Weights of a small sound classifier: layers 8, 10400 steps.
Rows from block 5 of a small sound classifier, named by matrix and row number. Rows with one number within an expert belong to one neuron, the router's apart. Each number is 200 + 20 x the weight over its row's rms, rounded and kept within 0 to 999. All counts start at 0.
Before each expert's rows are labels from the 100 clips, of 14976, where the router gives the expert most weight on average: "strongest on" is what is common among them. Only what is clearly more common there than usual is listed. The data: synthesized solo parts of chorales (CocoChorales).
# router: router (model.blocks.5.mlp.router.weight, 8x256, trained with AdamW), inputs 172-255
# up: expert up (model.blocks.5.mlp.up, 8x128x256), inputs 172-255
# down: expert down (model.blocks.5.mlp.down, 8x256x128, transposed), outputs 172-255

# expert 0
strongest on: trumpet; note F5; note D#5; note G5
router.0,250,221,229,182,202,196,180,153,185,181,172,211,210,192,225,200,192,160,231,167,169,202,230,227,179,209,201,199,179,188,218,218,187,233,184,234,169,218,219,192,208,192,222,205,188,207,221,191,217,207,215,192,173,220,187,182,223,211,176,161,178,193,174,187,165,213,188,215,199,213,207,196,187,203,211,205,223,176,201,207,193,165,190,184
up.8,191,216,205,170,167,194,196,203,195,175,219,231,188,223,190,173,206,189,204,222,175,191,179,217,220,217,205,229,169,198,178,170,209,257,188,146,225,154,231,176,226,191,172,223,230,203,175,188,185,231,219,230,167,228,146,240,201,180,190,195,192,202,190,202,191,167,187,205,189,180,223,187,181,198,172,174,218,208,220,194,189,198,209,167
down.8,211,220,223,183,252,167,175,221,174,198,209,202,212,176,214,205,167,228,197,235,215,211,222,211,210,196,186,175,214,190,204,229,212,216,202,196,189,204,161,197,181,180,248,223,181,185,184,225,184,209,216,201,209,224,204,193,198,206,201,183,246,202,232,194,191,233,224,214,193,198,257,183,219,226,239,205,197,190,197,160,194,176,184,215
up.9,202,184,207,204,228,205,170,216,192,221,181,222,202,200,202,182,171,208,201,215,184,177,179,229,207,202,207,204,167,211,207,221,196,209,203,209,201,228,204,183,203,175,226,226,177,168,159,191,188,202,187,169,202,208,171,220,207,218,193,149,210,182,193,224,233,193,208,184,217,187,165,159,194,198,210,204,207,165,208,210,194,181,223,195
down.9,198,227,183,215,195,158,209,214,214,192,215,190,188,193,205,188,223,203,198,175,214,184,226,177,181,204,193,199,148,197,216,232,178,233,228,205,197,211,173,200,205,205,193,185,173,199,200,212,218,207,228,184,170,213,193,166,196,190,202,234,202,194,166,236,207,169,200,205,187,183,197,217,236,212,210,181,235,177,239,211,212,199,229,193
up.10,222,193,171,196,202,217,227,219,210,196,169,250,193,198,182,183,198,166,180,201,234,205,197,157,211,160,230,202,190,209,183,198,215,174,177,187,190,226,194,170,188,198,210,185,199,208,234,191,227,164,211,220,216,214,235,178,180,220,219,178,197,190,178,172,231,195,198,211,204,202,213,196,203,219,219,186,199,154,199,194,203,212,199,204
down.10,204,194,207,181,174,197,192,165,178,238,155,170,216,205,208,214,172,242,243,181,202,217,205,210,220,223,180,179,214,201,184,241,195,159,192,209,201,167,217,243,142,236,214,200,218,179,179,216,238,194,176,214,198,164,177,193,187,211,226,238,206,221,212,232,206,196,200,199,216,194,225,203,168,206,212,168,207,210,211,208,169,208,206,209
up.11,202,215,208,192,164,231,189,239,183,207,205,203,206,179,155,252,214,195,205,211,191,210,223,190,175,178,183,191,205,194,201,188,180,186,173,220,222,194,191,187,198,216,198,192,216,216,193,194,192,190,192,185,219,161,164,170,188,179,204,190,175,233,202,211,223,167,214,220,181,203,221,189,174,223,195,219,228,190,210,173,205,188,150,233
down.11,183,178,180,206,217,203,197,213,229,198,181,199,218,171,193,232,201,233,194,223,205,208,192,232,208,176,206,211,178,200,184,208,180,230,206,218,173,228,189,186,221,242,218,242,237,217,203,195,189,212,215,189,173,187,227,198,188,225,168,198,188,181,196,201,218,213,175,194,201,195,188,192,164,190,208,184,178,165,200,158,209,227,189,257

# expert 1
strongest on: viola; note F#4; note D#4; note E4
router.1,205,208,198,198,172,220,168,213,215,180,214,220,236,216,215,151,216,202,203,174,189,199,201,202,227,222,190,201,198,182,205,202,169,203,211,237,188,166,221,226,199,169,203,191,161,186,212,169,170,199,227,203,194,204,208,183,205,188,224,204,191,219,179,221,173,228,204,231,200,189,150,213,182,225,196,190,184,223,203,226,214,206,223,177
up.8,208,190,164,204,212,172,202,193,214,192,206,207,198,208,201,224,218,200,199,218,184,189,203,190,204,204,228,219,225,219,233,197,198,193,214,209,226,230,218,231,179,196,218,202,242,212,198,218,235,193,178,199,221,216,195,219,180,177,199,247,207,176,203,183,201,220,214,158,206,224,192,234,185,209,194,187,200,166,218,173,199,195,242,233
down.8,201,184,229,183,217,200,196,192,182,235,189,187,223,196,185,221,205,218,173,182,232,198,170,235,169,221,176,188,150,190,184,193,184,183,185,207,175,194,223,219,218,225,186,199,172,171,186,224,229,198,202,189,187,218,206,169,207,179,198,178,211,204,232,193,201,197,239,185,187,196,205,176,219,206,182,208,202,167,190,204,230,180,205,157
up.9,191,220,194,226,187,159,233,186,178,212,198,206,154,186,194,200,209,203,194,235,190,193,205,185,204,223,229,177,245,195,189,214,207,228,194,223,228,191,226,241,219,196,163,168,123,163,187,220,205,170,183,204,215,196,188,190,192,200,191,229,190,200,185,194,220,207,188,222,207,226,179,217,199,218,204,227,195,193,184,228,191,214,231,208
down.9,186,211,181,227,217,214,187,174,218,232,211,227,228,175,214,199,173,211,200,187,200,161,229,198,203,197,216,240,189,209,219,208,198,178,195,172,183,209,219,177,193,200,221,183,236,203,198,213,183,178,232,215,203,205,157,187,200,198,214,170,167,196,212,221,242,241,185,188,166,205,206,203,178,214,156,175,222,217,204,199,204,202,188,171
up.10,164,200,211,211,182,169,211,169,217,211,196,228,165,225,160,220,189,183,194,201,197,181,174,224,178,173,185,188,197,199,178,194,203,248,169,197,213,226,143,190,185,189,217,205,202,175,213,240,250,177,171,185,185,218,206,175,201,186,224,178,201,227,200,175,211,166,160,208,203,221,220,193,196,188,179,218,207,190,208,196,184,174,202,182
down.10,235,192,183,182,196,216,195,235,225,208,188,212,198,203,208,178,221,235,201,167,199,227,157,179,192,225,190,216,214,200,208,217,229,212,185,187,179,201,196,196,223,201,200,232,209,230,194,186,214,240,208,169,207,217,178,222,188,195,214,196,182,200,231,207,200,217,175,207,205,198,171,197,206,166,210,215,212,194,180,172,171,179,158,180
up.11,190,200,174,166,169,207,221,175,204,197,185,209,200,173,190,177,198,182,211,195,200,174,252,227,176,237,196,217,177,221,218,200,190,210,208,211,180,193,183,179,201,201,196,167,208,209,193,216,198,212,207,197,221,209,200,235,221,207,190,192,231,193,175,205,159,207,215,175,175,165,155,175,193,217,192,210,224,175,228,213,205,218,185,238
down.11,215,205,202,230,246,199,201,211,185,189,200,129,203,207,187,201,207,207,183,225,207,193,153,212,206,210,198,180,236,202,192,219,213,196,206,225,165,216,241,199,187,188,193,228,211,180,166,187,228,196,198,186,182,173,228,185,193,170,164,209,198,227,217,169,182,184,224,197,201,217,185,224,194,179,199,205,191,230,186,196,183,196,179,215

# expert 4
strongest on: flute; note D#5; note F5; note F#5
router.4,189,156,223,229,200,188,237,227,181,185,199,164,188,179,207,210,222,203,208,166,193,209,192,210,214,194,198,197,174,192,210,224,174,206,196,218,170,190,213,234,217,202,182,218,186,192,212,213,177,169,218,215,237,189,166,190,210,183,225,222,187,191,233,196,224,181,198,213,178,198,214,204,246,214,227,173,207,198,176,210,213,196,220,177
up.8,207,214,248,208,187,198,193,190,207,174,215,193,184,164,220,211,194,201,166,200,198,155,173,179,179,212,191,204,230,199,174,177,208,211,222,216,240,191,201,234,197,203,229,211,215,207,174,168,213,185,239,200,212,198,207,221,202,202,203,225,217,190,230,200,153,210,193,182,183,164,182,171,221,188,178,177,199,200,153,214,204,216,216,199
down.8,203,209,196,189,185,174,184,184,183,235,205,236,183,223,189,179,220,206,238,213,173,204,188,189,250,197,188,201,174,180,217,208,192,218,172,186,206,218,187,190,192,201,177,169,141,180,208,200,226,230,220,179,180,187,197,214,186,195,162,201,216,196,165,178,208,199,198,203,210,203,181,195,200,215,196,202,181,228,228,237,185,189,172,185
up.9,201,194,199,143,222,208,199,198,158,215,233,209,186,214,197,188,181,185,239,186,187,203,202,203,200,206,223,195,237,172,164,208,180,169,211,219,169,169,211,190,181,194,203,243,205,210,219,204,180,191,208,182,171,239,215,212,208,211,202,177,185,202,199,213,152,235,160,185,148,184,219,206,150,172,201,224,213,185,229,136,216,221,203,202
down.9,203,223,218,166,212,177,201,219,184,178,192,203,207,204,192,198,231,204,171,215,195,203,185,189,163,193,202,192,178,242,169,208,196,171,202,207,236,212,186,185,211,200,169,212,224,213,222,201,228,225,201,214,164,202,204,209,172,207,199,220,233,198,213,210,181,208,166,223,223,201,185,199,182,207,186,191,215,210,204,214,186,183,171,231
up.10,214,223,191,203,222,198,185,187,163,194,181,194,203,150,183,222,202,215,213,184,202,203,176,176,208,205,221,192,183,215,161,181,211,186,200,184,193,186,196,208,227,192,190,204,217,211,188,173,229,185,190,226,206,180,140,192,206,194,166,203,203,200,191,248,196,206,155,199,238,201,187,169,220,199,187,222,208,203,207,171,204,177,147,201
down.10,215,201,195,215,231,215,199,200,196,203,193,181,170,200,229,192,231,176,189,182,218,198,210,215,165,166,216,155,183,199,230,214,171,203,176,180,192,228,182,221,182,188,218,190,223,227,191,235,204,205,187,148,155,212,200,204,219,203,216,162,185,219,182,201,234,198,220,209,183,230,221,212,160,234,210,191,206,186,201,214,212,226,205,219
up.11,187,201,220,195,200,181,244,227,162,225,218,196,180,242,190,200,204,187,177,173,186,237,200,210,172,173,206,189,203,200,195,190,232,202,176,197,221,189,187,218,175,206,143,238,194,178,212,152,217,193,179,242,212,198,183,221,201,194,200,197,217,170,204,179,161,207,200,195,209,192,189,212,199,207,210,190,234,223,189,217,226,224,194,163
down.11,194,214,183,196,211,191,199,193,207,166,182,181,206,177,188,183,202,181,203,193,196,197,177,202,190,169,227,227,160,220,189,195,183,164,225,164,230,187,213,169,157,172,212,207,236,201,175,182,167,182,211,187,185,215,198,203,173,181,193,205,195,163,162,227,194,190,210,214,221,224,221,218,204,213,200,193,202,197,220,230,216,202,171,227

# expert 2
strongest on: oboe; note A#4; note B4; note A4
router.2,224,208,205,215,200,184,183,190,187,195,193,223,193,199,200,232,206,205,218,177,184,194,192,227,238,183,173,230,163,209,179,202,189,231,209,191,169,208,220,242,206,190,176,172,211,170,202,215,181,189,219,227,174,186,162,195,212,218,193,233,218,212,191,159,221,156,224,214,193,229,196,214,226,230,193,187,215,185,185,152,244,200,179,168
up.8,197,182,201,207,195,201,182,168,209,188,152,215,202,187,219,209,185,180,215,202,190,200,159,201,202,216,216,224,228,225,207,216,184,246,193,211,181,215,218,177,222,218,145,195,205,206,200,214,205,228,207,195,186,188,220,198,174,201,211,186,212,190,227,169,217,190,196,159,226,176,219,213,179,212,189,195,227,197,202,237,217,206,178,210
down.8,196,197,210,218,220,169,203,214,195,262,187,213,219,168,183,200,200,198,221,179,214,212,215,196,217,207,190,179,197,214,161,198,174,211,181,186,221,209,166,197,167,205,216,167,173,180,226,197,156,207,208,206,182,208,199,206,235,225,177,216,235,179,186,176,198,198,248,223,200,196,192,211,182,232,218,203,213,185,220,192,198,162,225,203
up.9,180,185,226,201,211,168,229,190,209,164,180,216,206,212,177,204,182,178,161,207,179,182,218,189,212,182,205,197,229,185,171,158,195,192,219,234,214,228,192,187,183,220,207,241,247,187,194,206,183,216,219,187,193,173,201,221,199,184,232,187,202,229,222,212,193,198,171,195,194,209,228,207,192,171,205,190,206,195,228,201,210,232,175,210
down.9,223,193,218,192,206,223,199,221,168,192,193,194,237,183,197,223,217,177,220,214,199,214,217,190,171,180,214,198,197,186,163,183,200,214,201,159,198,167,189,210,208,218,163,195,163,180,199,173,199,189,222,194,201,153,215,199,184,185,226,180,170,211,199,207,203,183,216,204,203,172,228,190,213,216,204,215,201,192,183,200,172,212,215,204
up.10,186,187,178,185,198,199,182,192,204,216,240,200,186,178,194,185,226,223,200,213,220,169,239,181,199,199,191,199,223,191,183,194,217,238,211,203,216,215,206,208,224,237,219,236,201,168,192,246,217,193,197,189,199,186,176,212,235,184,222,220,210,206,172,180,205,214,185,228,200,197,173,195,196,183,207,200,211,210,203,178,172,174,177,202
down.10,195,206,193,200,181,186,215,195,202,178,205,186,224,216,228,244,190,213,178,181,194,174,190,211,181,227,193,211,178,228,182,194,186,176,193,213,189,226,242,222,199,191,204,157,223,225,169,190,201,156,212,212,185,225,213,166,172,216,226,184,184,206,205,197,202,202,223,188,207,219,230,213,204,189,194,208,195,214,178,161,228,185,206,182
up.11,206,171,195,215,214,197,221,214,210,185,212,196,184,206,202,218,235,183,189,205,194,221,185,160,186,170,217,193,187,198,197,181,195,196,202,166,164,188,206,211,217,193,163,231,204,211,179,200,240,208,206,198,210,201,234,185,182,199,219,162,173,206,188,213,216,180,192,189,236,187,191,206,188,182,203,174,181,227,239,203,203,191,205,213
down.11,193,193,204,192,150,200,212,223,191,211,204,224,205,173,212,216,221,190,175,245,187,192,207,209,196,214,217,213,213,242,192,183,188,209,199,223,179,240,174,244,217,223,188,230,221,188,195,198,185,183,170,194,221,185,178,188,202,169,218,167,211,220,171,213,186,199,202,213,228,198,212,205,206,199,244,229,208,156,230,174,203,195,201,202

# expert 6
strongest on: clarinet; note F#4; note G#4
router.6,181,162,231,161,193,208,199,164,191,192,171,204,177,176,172,203,220,213,239,183,189,215,200,191,193,184,187,200,209,219,221,188,164,178,222,223,206,264,201,187,187,236,202,222,168,198,242,225,235,225,234,198,203,188,187,174,216,174,194,198,179,186,210,226,203,200,188,181,210,184,219,207,189,176,190,201,234,175,197,188,213,229,192,177
up.8,208,198,175,196,208,223,221,188,261,215,184,170,187,190,220,195,214,173,189,191,185,195,223,172,187,188,202,199,182,202,204,206,188,158,214,196,196,229,198,187,187,161,197,165,185,188,214,192,212,179,210,200,208,175,228,193,201,211,219,185,206,195,173,204,209,163,207,196,225,192,193,231,193,202,195,196,176,179,215,201,179,180,197,190
down.8,220,215,222,195,223,201,199,183,177,158,167,195,218,176,145,194,226,213,244,233,184,222,170,199,231,222,187,184,211,187,224,188,207,194,211,228,198,199,180,228,204,220,190,202,185,234,164,174,187,191,246,198,217,250,222,182,225,209,210,200,196,205,188,232,243,213,201,245,168,167,198,207,189,169,197,211,170,198,226,224,242,194,201,184
up.9,177,202,199,236,211,191,201,172,208,239,226,211,201,212,204,201,176,206,181,222,214,154,207,194,188,186,172,168,228,189,204,203,205,186,182,176,188,196,174,236,144,219,213,188,216,192,190,214,199,181,157,209,185,242,200,181,182,218,222,199,165,191,229,184,212,231,213,189,201,215,207,191,219,199,195,207,203,207,224,202,165,229,200,151
down.9,217,192,212,201,222,180,191,172,203,179,211,200,182,197,208,215,169,237,205,197,188,194,202,207,163,212,221,209,179,217,211,197,208,182,232,224,176,182,213,218,166,188,224,214,159,180,195,223,214,179,203,215,171,224,182,191,206,188,221,190,174,227,227,233,172,190,211,186,162,172,223,227,184,190,223,189,197,204,227,182,234,204,191,201
up.10,226,245,194,211,210,182,169,202,184,228,233,193,209,179,219,204,191,179,184,207,209,190,215,211,159,193,184,232,181,212,188,186,225,163,205,212,204,187,199,205,210,194,166,162,220,237,194,195,191,161,224,217,189,220,173,212,183,206,172,178,187,213,196,206,176,189,188,184,172,196,176,186,184,205,220,199,189,191,203,228,200,188,235,193
down.10,206,172,183,217,208,209,201,199,207,161,195,167,200,218,235,198,164,211,177,186,196,168,166,212,185,235,186,221,175,203,237,176,191,202,193,188,225,240,177,201,192,195,172,191,192,211,170,200,179,184,217,235,183,190,164,164,212,218,205,226,174,192,173,206,221,198,198,220,205,220,190,178,198,180,199,200,225,178,188,179,212,240,205,181
up.11,201,228,196,239,214,210,185,192,212,160,186,194,189,188,187,183,197,212,175,218,213,195,219,210,191,213,251,198,199,185,165,162,182,221,220,191,191,227,223,199,195,201,214,216,217,181,212,223,214,214,163,185,207,230,209,190,177,214,201,173,226,203,205,199,182,178,212,220,198,198,183,176,201,188,178,199,200,172,173,199,165,218,177,176
down.11,221,235,200,179,204,211,212,204,198,238,193,203,198,190,225,246,191,149,191,235,196,194,211,201,208,192,250,197,199,202,239,169,209,222,213,190,203,191,206,199,229,191,213,180,206,223,195,214,162,208,173,245,221,173,229,218,188,222,195,226,205,215,158,212,202,194,189,203,221,212,195,209,201,188,212,215,178,175,208,215,197,204,224,177

# expert 5
strongest on: cello; note A#3; note A3; note C4
router.5,196,179,212,157,190,232,209,209,188,167,222,200,189,177,169,188,202,217,185,227,193,231,206,214,203,233,199,188,219,218,220,204,197,167,203,193,213,217,227,201,208,191,204,192,189,210,191,184,189,228,214,181,206,205,193,196,225,183,214,169,222,193,209,224,200,192,181,213,215,243,213,182,201,188,189,219,173,185,219,191,205,184,191,179
up.8,209,209,194,187,197,188,208,209,189,179,226,187,209,191,148,184,192,191,202,207,179,191,199,182,215,156,208,194,199,179,194,184,206,171,188,210,176,268,214,185,228,179,202,230,204,219,182,210,179,213,204,182,213,202,218,173,226,183,189,196,240,210,190,191,161,192,195,207,225,196,185,200,165,180,177,163,215,188,201,203,218,234,213,233
down.8,185,212,184,194,212,166,208,192,184,191,182,212,200,178,207,204,201,221,210,202,203,194,237,188,190,197,195,233,218,224,170,234,174,189,197,204,229,178,242,190,203,201,182,227,186,210,186,246,231,190,188,203,183,179,205,189,182,154,215,211,202,187,191,211,176,182,188,195,194,183,243,204,196,217,210,213,193,196,204,182,180,210,179,183
up.9,195,220,184,192,178,207,207,217,204,192,204,183,196,203,193,151,186,177,211,185,205,207,198,197,210,216,197,202,233,194,205,197,234,174,206,197,227,230,177,202,223,191,213,223,237,218,195,185,215,175,164,202,211,193,211,206,232,218,196,208,189,227,189,199,219,192,183,200,199,192,202,188,194,175,207,196,211,202,222,196,209,205,227,170
down.9,176,217,215,174,207,205,214,205,208,195,223,224,181,186,234,201,194,213,200,209,220,217,217,225,190,183,218,238,202,207,229,215,178,184,192,222,212,225,223,229,226,225,196,199,166,211,221,222,228,197,183,227,217,217,209,185,228,210,178,160,209,216,189,204,186,202,218,199,217,176,216,241,163,183,192,207,215,172,183,205,221,180,214,166
up.10,192,172,176,192,201,218,169,205,190,240,215,221,170,221,190,214,213,212,181,170,193,190,203,221,221,237,197,225,219,218,178,209,208,189,175,166,199,194,202,178,179,211,215,201,196,215,224,210,168,193,198,189,204,225,233,185,195,247,227,179,210,216,186,231,207,176,184,216,207,184,214,221,223,205,163,193,199,222,208,165,202,222,224,193
down.10,207,199,217,206,170,201,203,149,229,178,220,185,154,192,163,179,212,191,217,161,210,193,220,208,199,168,205,195,204,254,169,193,155,208,223,240,210,231,216,215,173,225,177,171,172,191,218,199,206,197,183,194,200,202,224,192,195,230,225,206,184,194,224,212,262,164,182,212,189,222,208,184,214,190,216,206,197,190,189,209,220,175,232,227
up.11,191,233,258,199,206,180,192,191,194,178,195,184,202,240,154,210,197,198,208,204,199,198,202,178,206,199,244,215,211,204,223,214,188,219,195,212,185,208,174,212,183,162,154,208,180,194,193,216,233,177,212,169,227,196,247,181,136,212,180,196,215,193,181,206,196,222,181,219,232,220,178,173,209,217,206,183,233,245,196,197,188,216,184,182
down.11,193,184,192,173,223,206,230,183,207,216,209,217,207,209,196,194,188,166,199,208,209,191,144,191,223,197,186,187,202,226,226,196,233,202,201,205,194,198,195,196,159,193,192,163,148,224,214,221,235,194,176,216,176,211,204,225,212,191,220,232,199,173,206,200,175,195,224,200,190,172,182,201,221,186,192,188,152,178,241,215,210,245,181,178

# expert 7
strongest on: horn; note A#4; note B4; note A4
router.7,193,209,226,194,201,214,159,163,209,194,200,201,165,223,232,190,193,220,172,203,173,188,192,237,203,181,178,188,180,176,181,178,209,203,223,216,189,170,190,172,185,211,206,183,170,171,198,199,188,224,231,253,176,148,218,179,227,229,199,189,182,243,228,192,194,188,207,178,201,192,198,194,214,223,177,190,213,196,192,221,237,212,226,176
up.8,233,196,212,211,218,211,156,191,240,194,183,187,151,226,225,209,197,217,199,189,201,198,193,195,167,184,167,179,184,217,204,236,217,183,210,226,182,212,189,188,214,215,178,210,205,202,206,189,186,185,209,203,167,231,222,192,212,206,221,243,173,221,187,191,207,225,190,170,166,191,184,205,149,198,189,211,188,213,160,206,199,222,191,229
down.8,210,227,204,205,184,171,168,180,197,200,187,209,220,193,203,223,218,216,197,216,205,185,203,216,186,191,207,203,195,195,238,243,197,163,202,230,197,208,223,160,162,200,201,196,202,188,197,182,198,191,232,185,180,202,235,197,211,222,183,205,138,189,189,198,180,192,182,190,191,197,176,208,228,177,208,192,193,188,194,216,234,223,219,210
up.9,196,230,183,265,184,178,185,199,254,182,231,172,183,211,184,212,218,218,172,209,206,163,170,205,226,181,186,192,197,187,174,160,225,175,210,189,176,235,198,200,188,213,222,179,217,199,220,205,174,207,173,207,217,220,221,181,222,214,235,160,211,198,199,206,215,230,193,217,226,229,193,196,198,192,202,156,174,212,225,177,148,161,222,195
down.9,183,208,207,198,199,191,217,184,194,204,181,193,212,224,159,213,191,233,193,187,212,201,203,229,202,178,203,236,210,226,203,219,188,177,218,200,207,202,198,190,204,175,210,187,197,176,189,194,196,196,244,183,193,207,186,202,175,202,169,169,155,231,155,181,199,200,169,215,177,193,212,203,217,190,204,188,185,227,203,179,204,158,205,234
up.10,207,243,205,245,210,191,199,218,199,191,212,223,235,187,180,185,236,221,230,214,204,194,219,155,215,182,237,187,158,194,218,199,202,210,182,230,213,216,213,192,218,223,217,201,187,217,186,204,202,209,204,206,219,212,230,234,215,213,207,206,197,203,216,183,199,161,180,199,200,213,173,225,220,194,175,178,173,200,208,215,199,200,218,211
down.10,198,192,187,205,183,213,213,187,219,187,207,221,192,201,200,206,173,210,170,213,216,215,191,251,185,187,189,218,196,171,180,202,159,177,197,197,173,223,213,164,176,165,198,208,194,169,180,200,173,186,197,180,193,162,172,178,157,203,170,207,192,200,156,190,209,222,219,200,207,180,233,149,156,206,205,191,210,197,208,188,210,185,238,221
up.11,236,207,222,215,181,220,219,190,213,181,203,203,210,214,153,178,200,172,215,183,195,192,203,189,187,151,254,203,184,221,205,217,158,211,190,187,211,213,215,186,214,193,205,177,162,184,191,174,214,176,193,222,178,211,206,177,188,176,221,199,202,169,214,221,198,215,183,194,229,178,213,198,180,179,204,197,199,205,196,211,172,240,168,206
down.11,230,208,183,194,230,177,199,199,186,162,196,209,210,180,210,217,211,201,192,228,160,188,176,247,241,182,158,178,207,179,185,220,180,207,194,209,179,179,220,185,156,209,190,201,197,191,189,201,166,195,228,208,201,213,173,212,162,175,167,179,218,157,170,198,206,213,212,201,217,209,226,210,196,206,189,189,208,185,212,213,188,201,150,212

# expert 3
strongest on: trombone; note D#4; note F#4; note G#4
router.3,204,215,221,230,176,210,183,232,205,225,155,203,223,211,236,175,202,212,180,201,176,213,184,213,200,213,174,193,170,192,219,206,195,200,191,228,209,206,213,208,168,190,208,192,178,205,162,190,188,197,197,199,170,226,194,178,204,182,217,208,183,202,213,224,240,227,215,182,203,236,218,215,185,226,223,199,223,178,165,244,220,169,239,205
up.8,164,166,235,191,194,209,185,178,190,188,200,187,137,232,204,201,190,198,179,195,209,181,178,175,183,170,204,198,195,196,206,191,225,219,206,225,196,201,208,177,168,180,171,211,218,187,201,181,172,192,232,187,232,183,203,193,201,199,210,196,192,212,239,190,196,203,207,201,196,238,130,209,212,187,185,208,199,158,210,198,167,184,167,197
down.8,204,225,212,231,202,188,202,202,206,215,189,209,223,162,191,199,206,213,181,223,227,223,197,205,216,209,213,188,225,203,181,180,198,173,211,157,216,187,264,244,221,242,232,180,180,223,219,220,208,192,180,227,203,168,207,174,203,208,237,198,195,200,174,216,215,230,218,187,189,198,220,194,176,250,233,210,217,212,215,209,174,193,186,183
up.9,182,198,225,194,204,195,242,178,203,196,192,220,191,221,181,200,208,177,218,186,223,200,203,177,206,194,182,213,209,226,187,218,200,207,213,209,191,189,187,253,202,218,206,183,205,174,203,209,200,207,222,192,209,212,208,204,203,175,218,174,200,152,205,168,212,165,175,190,224,198,203,173,204,215,200,229,203,204,228,241,231,233,183,165
down.9,206,204,213,191,203,218,194,211,187,199,168,226,193,170,171,199,219,210,190,199,221,198,188,225,183,207,208,221,195,163,224,173,197,198,247,226,208,200,243,212,195,200,189,219,184,223,215,168,189,175,188,226,231,207,175,215,174,191,216,238,225,203,206,206,176,170,225,195,202,185,172,240,185,181,180,221,225,188,186,188,171,209,234,188
up.10,210,189,179,192,209,209,172,220,196,192,214,233,235,205,207,195,207,182,193,219,198,216,226,189,219,185,225,180,231,218,203,182,200,204,179,181,208,175,186,219,219,220,194,219,229,225,193,198,226,193,201,205,203,191,234,184,180,207,190,198,189,238,227,196,190,174,184,181,159,251,246,175,201,189,172,191,187,223,186,167,192,165,182,186
down.10,215,195,219,201,191,182,204,171,204,165,172,186,167,211,208,202,177,211,186,204,216,209,175,207,179,221,182,194,188,199,212,233,231,206,194,209,209,213,170,175,211,221,218,189,198,141,192,215,232,152,203,182,196,191,196,224,223,194,169,226,221,177,155,199,231,221,229,223,211,200,175,184,186,178,215,206,231,223,179,187,196,218,191,221
up.11,170,160,176,185,191,200,215,169,178,188,190,212,199,139,212,212,189,184,160,196,179,179,179,239,186,174,198,185,241,181,196,171,178,169,170,231,169,183,182,204,162,165,243,214,217,178,184,215,218,196,180,192,192,192,177,229,216,203,204,215,181,197,203,186,246,155,179,178,205,181,211,190,214,211,162,199,218,198,181,221,165,228,180,210
down.11,222,161,192,191,188,225,157,160,181,200,203,197,208,202,179,219,206,208,204,223,213,246,193,201,224,247,242,228,189,188,229,223,222,185,212,201,215,185,214,220,216,200,202,164,183,222,205,173,198,182,239,185,175,194,172,196,211,211,240,188,189,198,203,215,182,209,195,204,224,192,191,192,165,231,185,195,232,218,242,193,177,237,197,190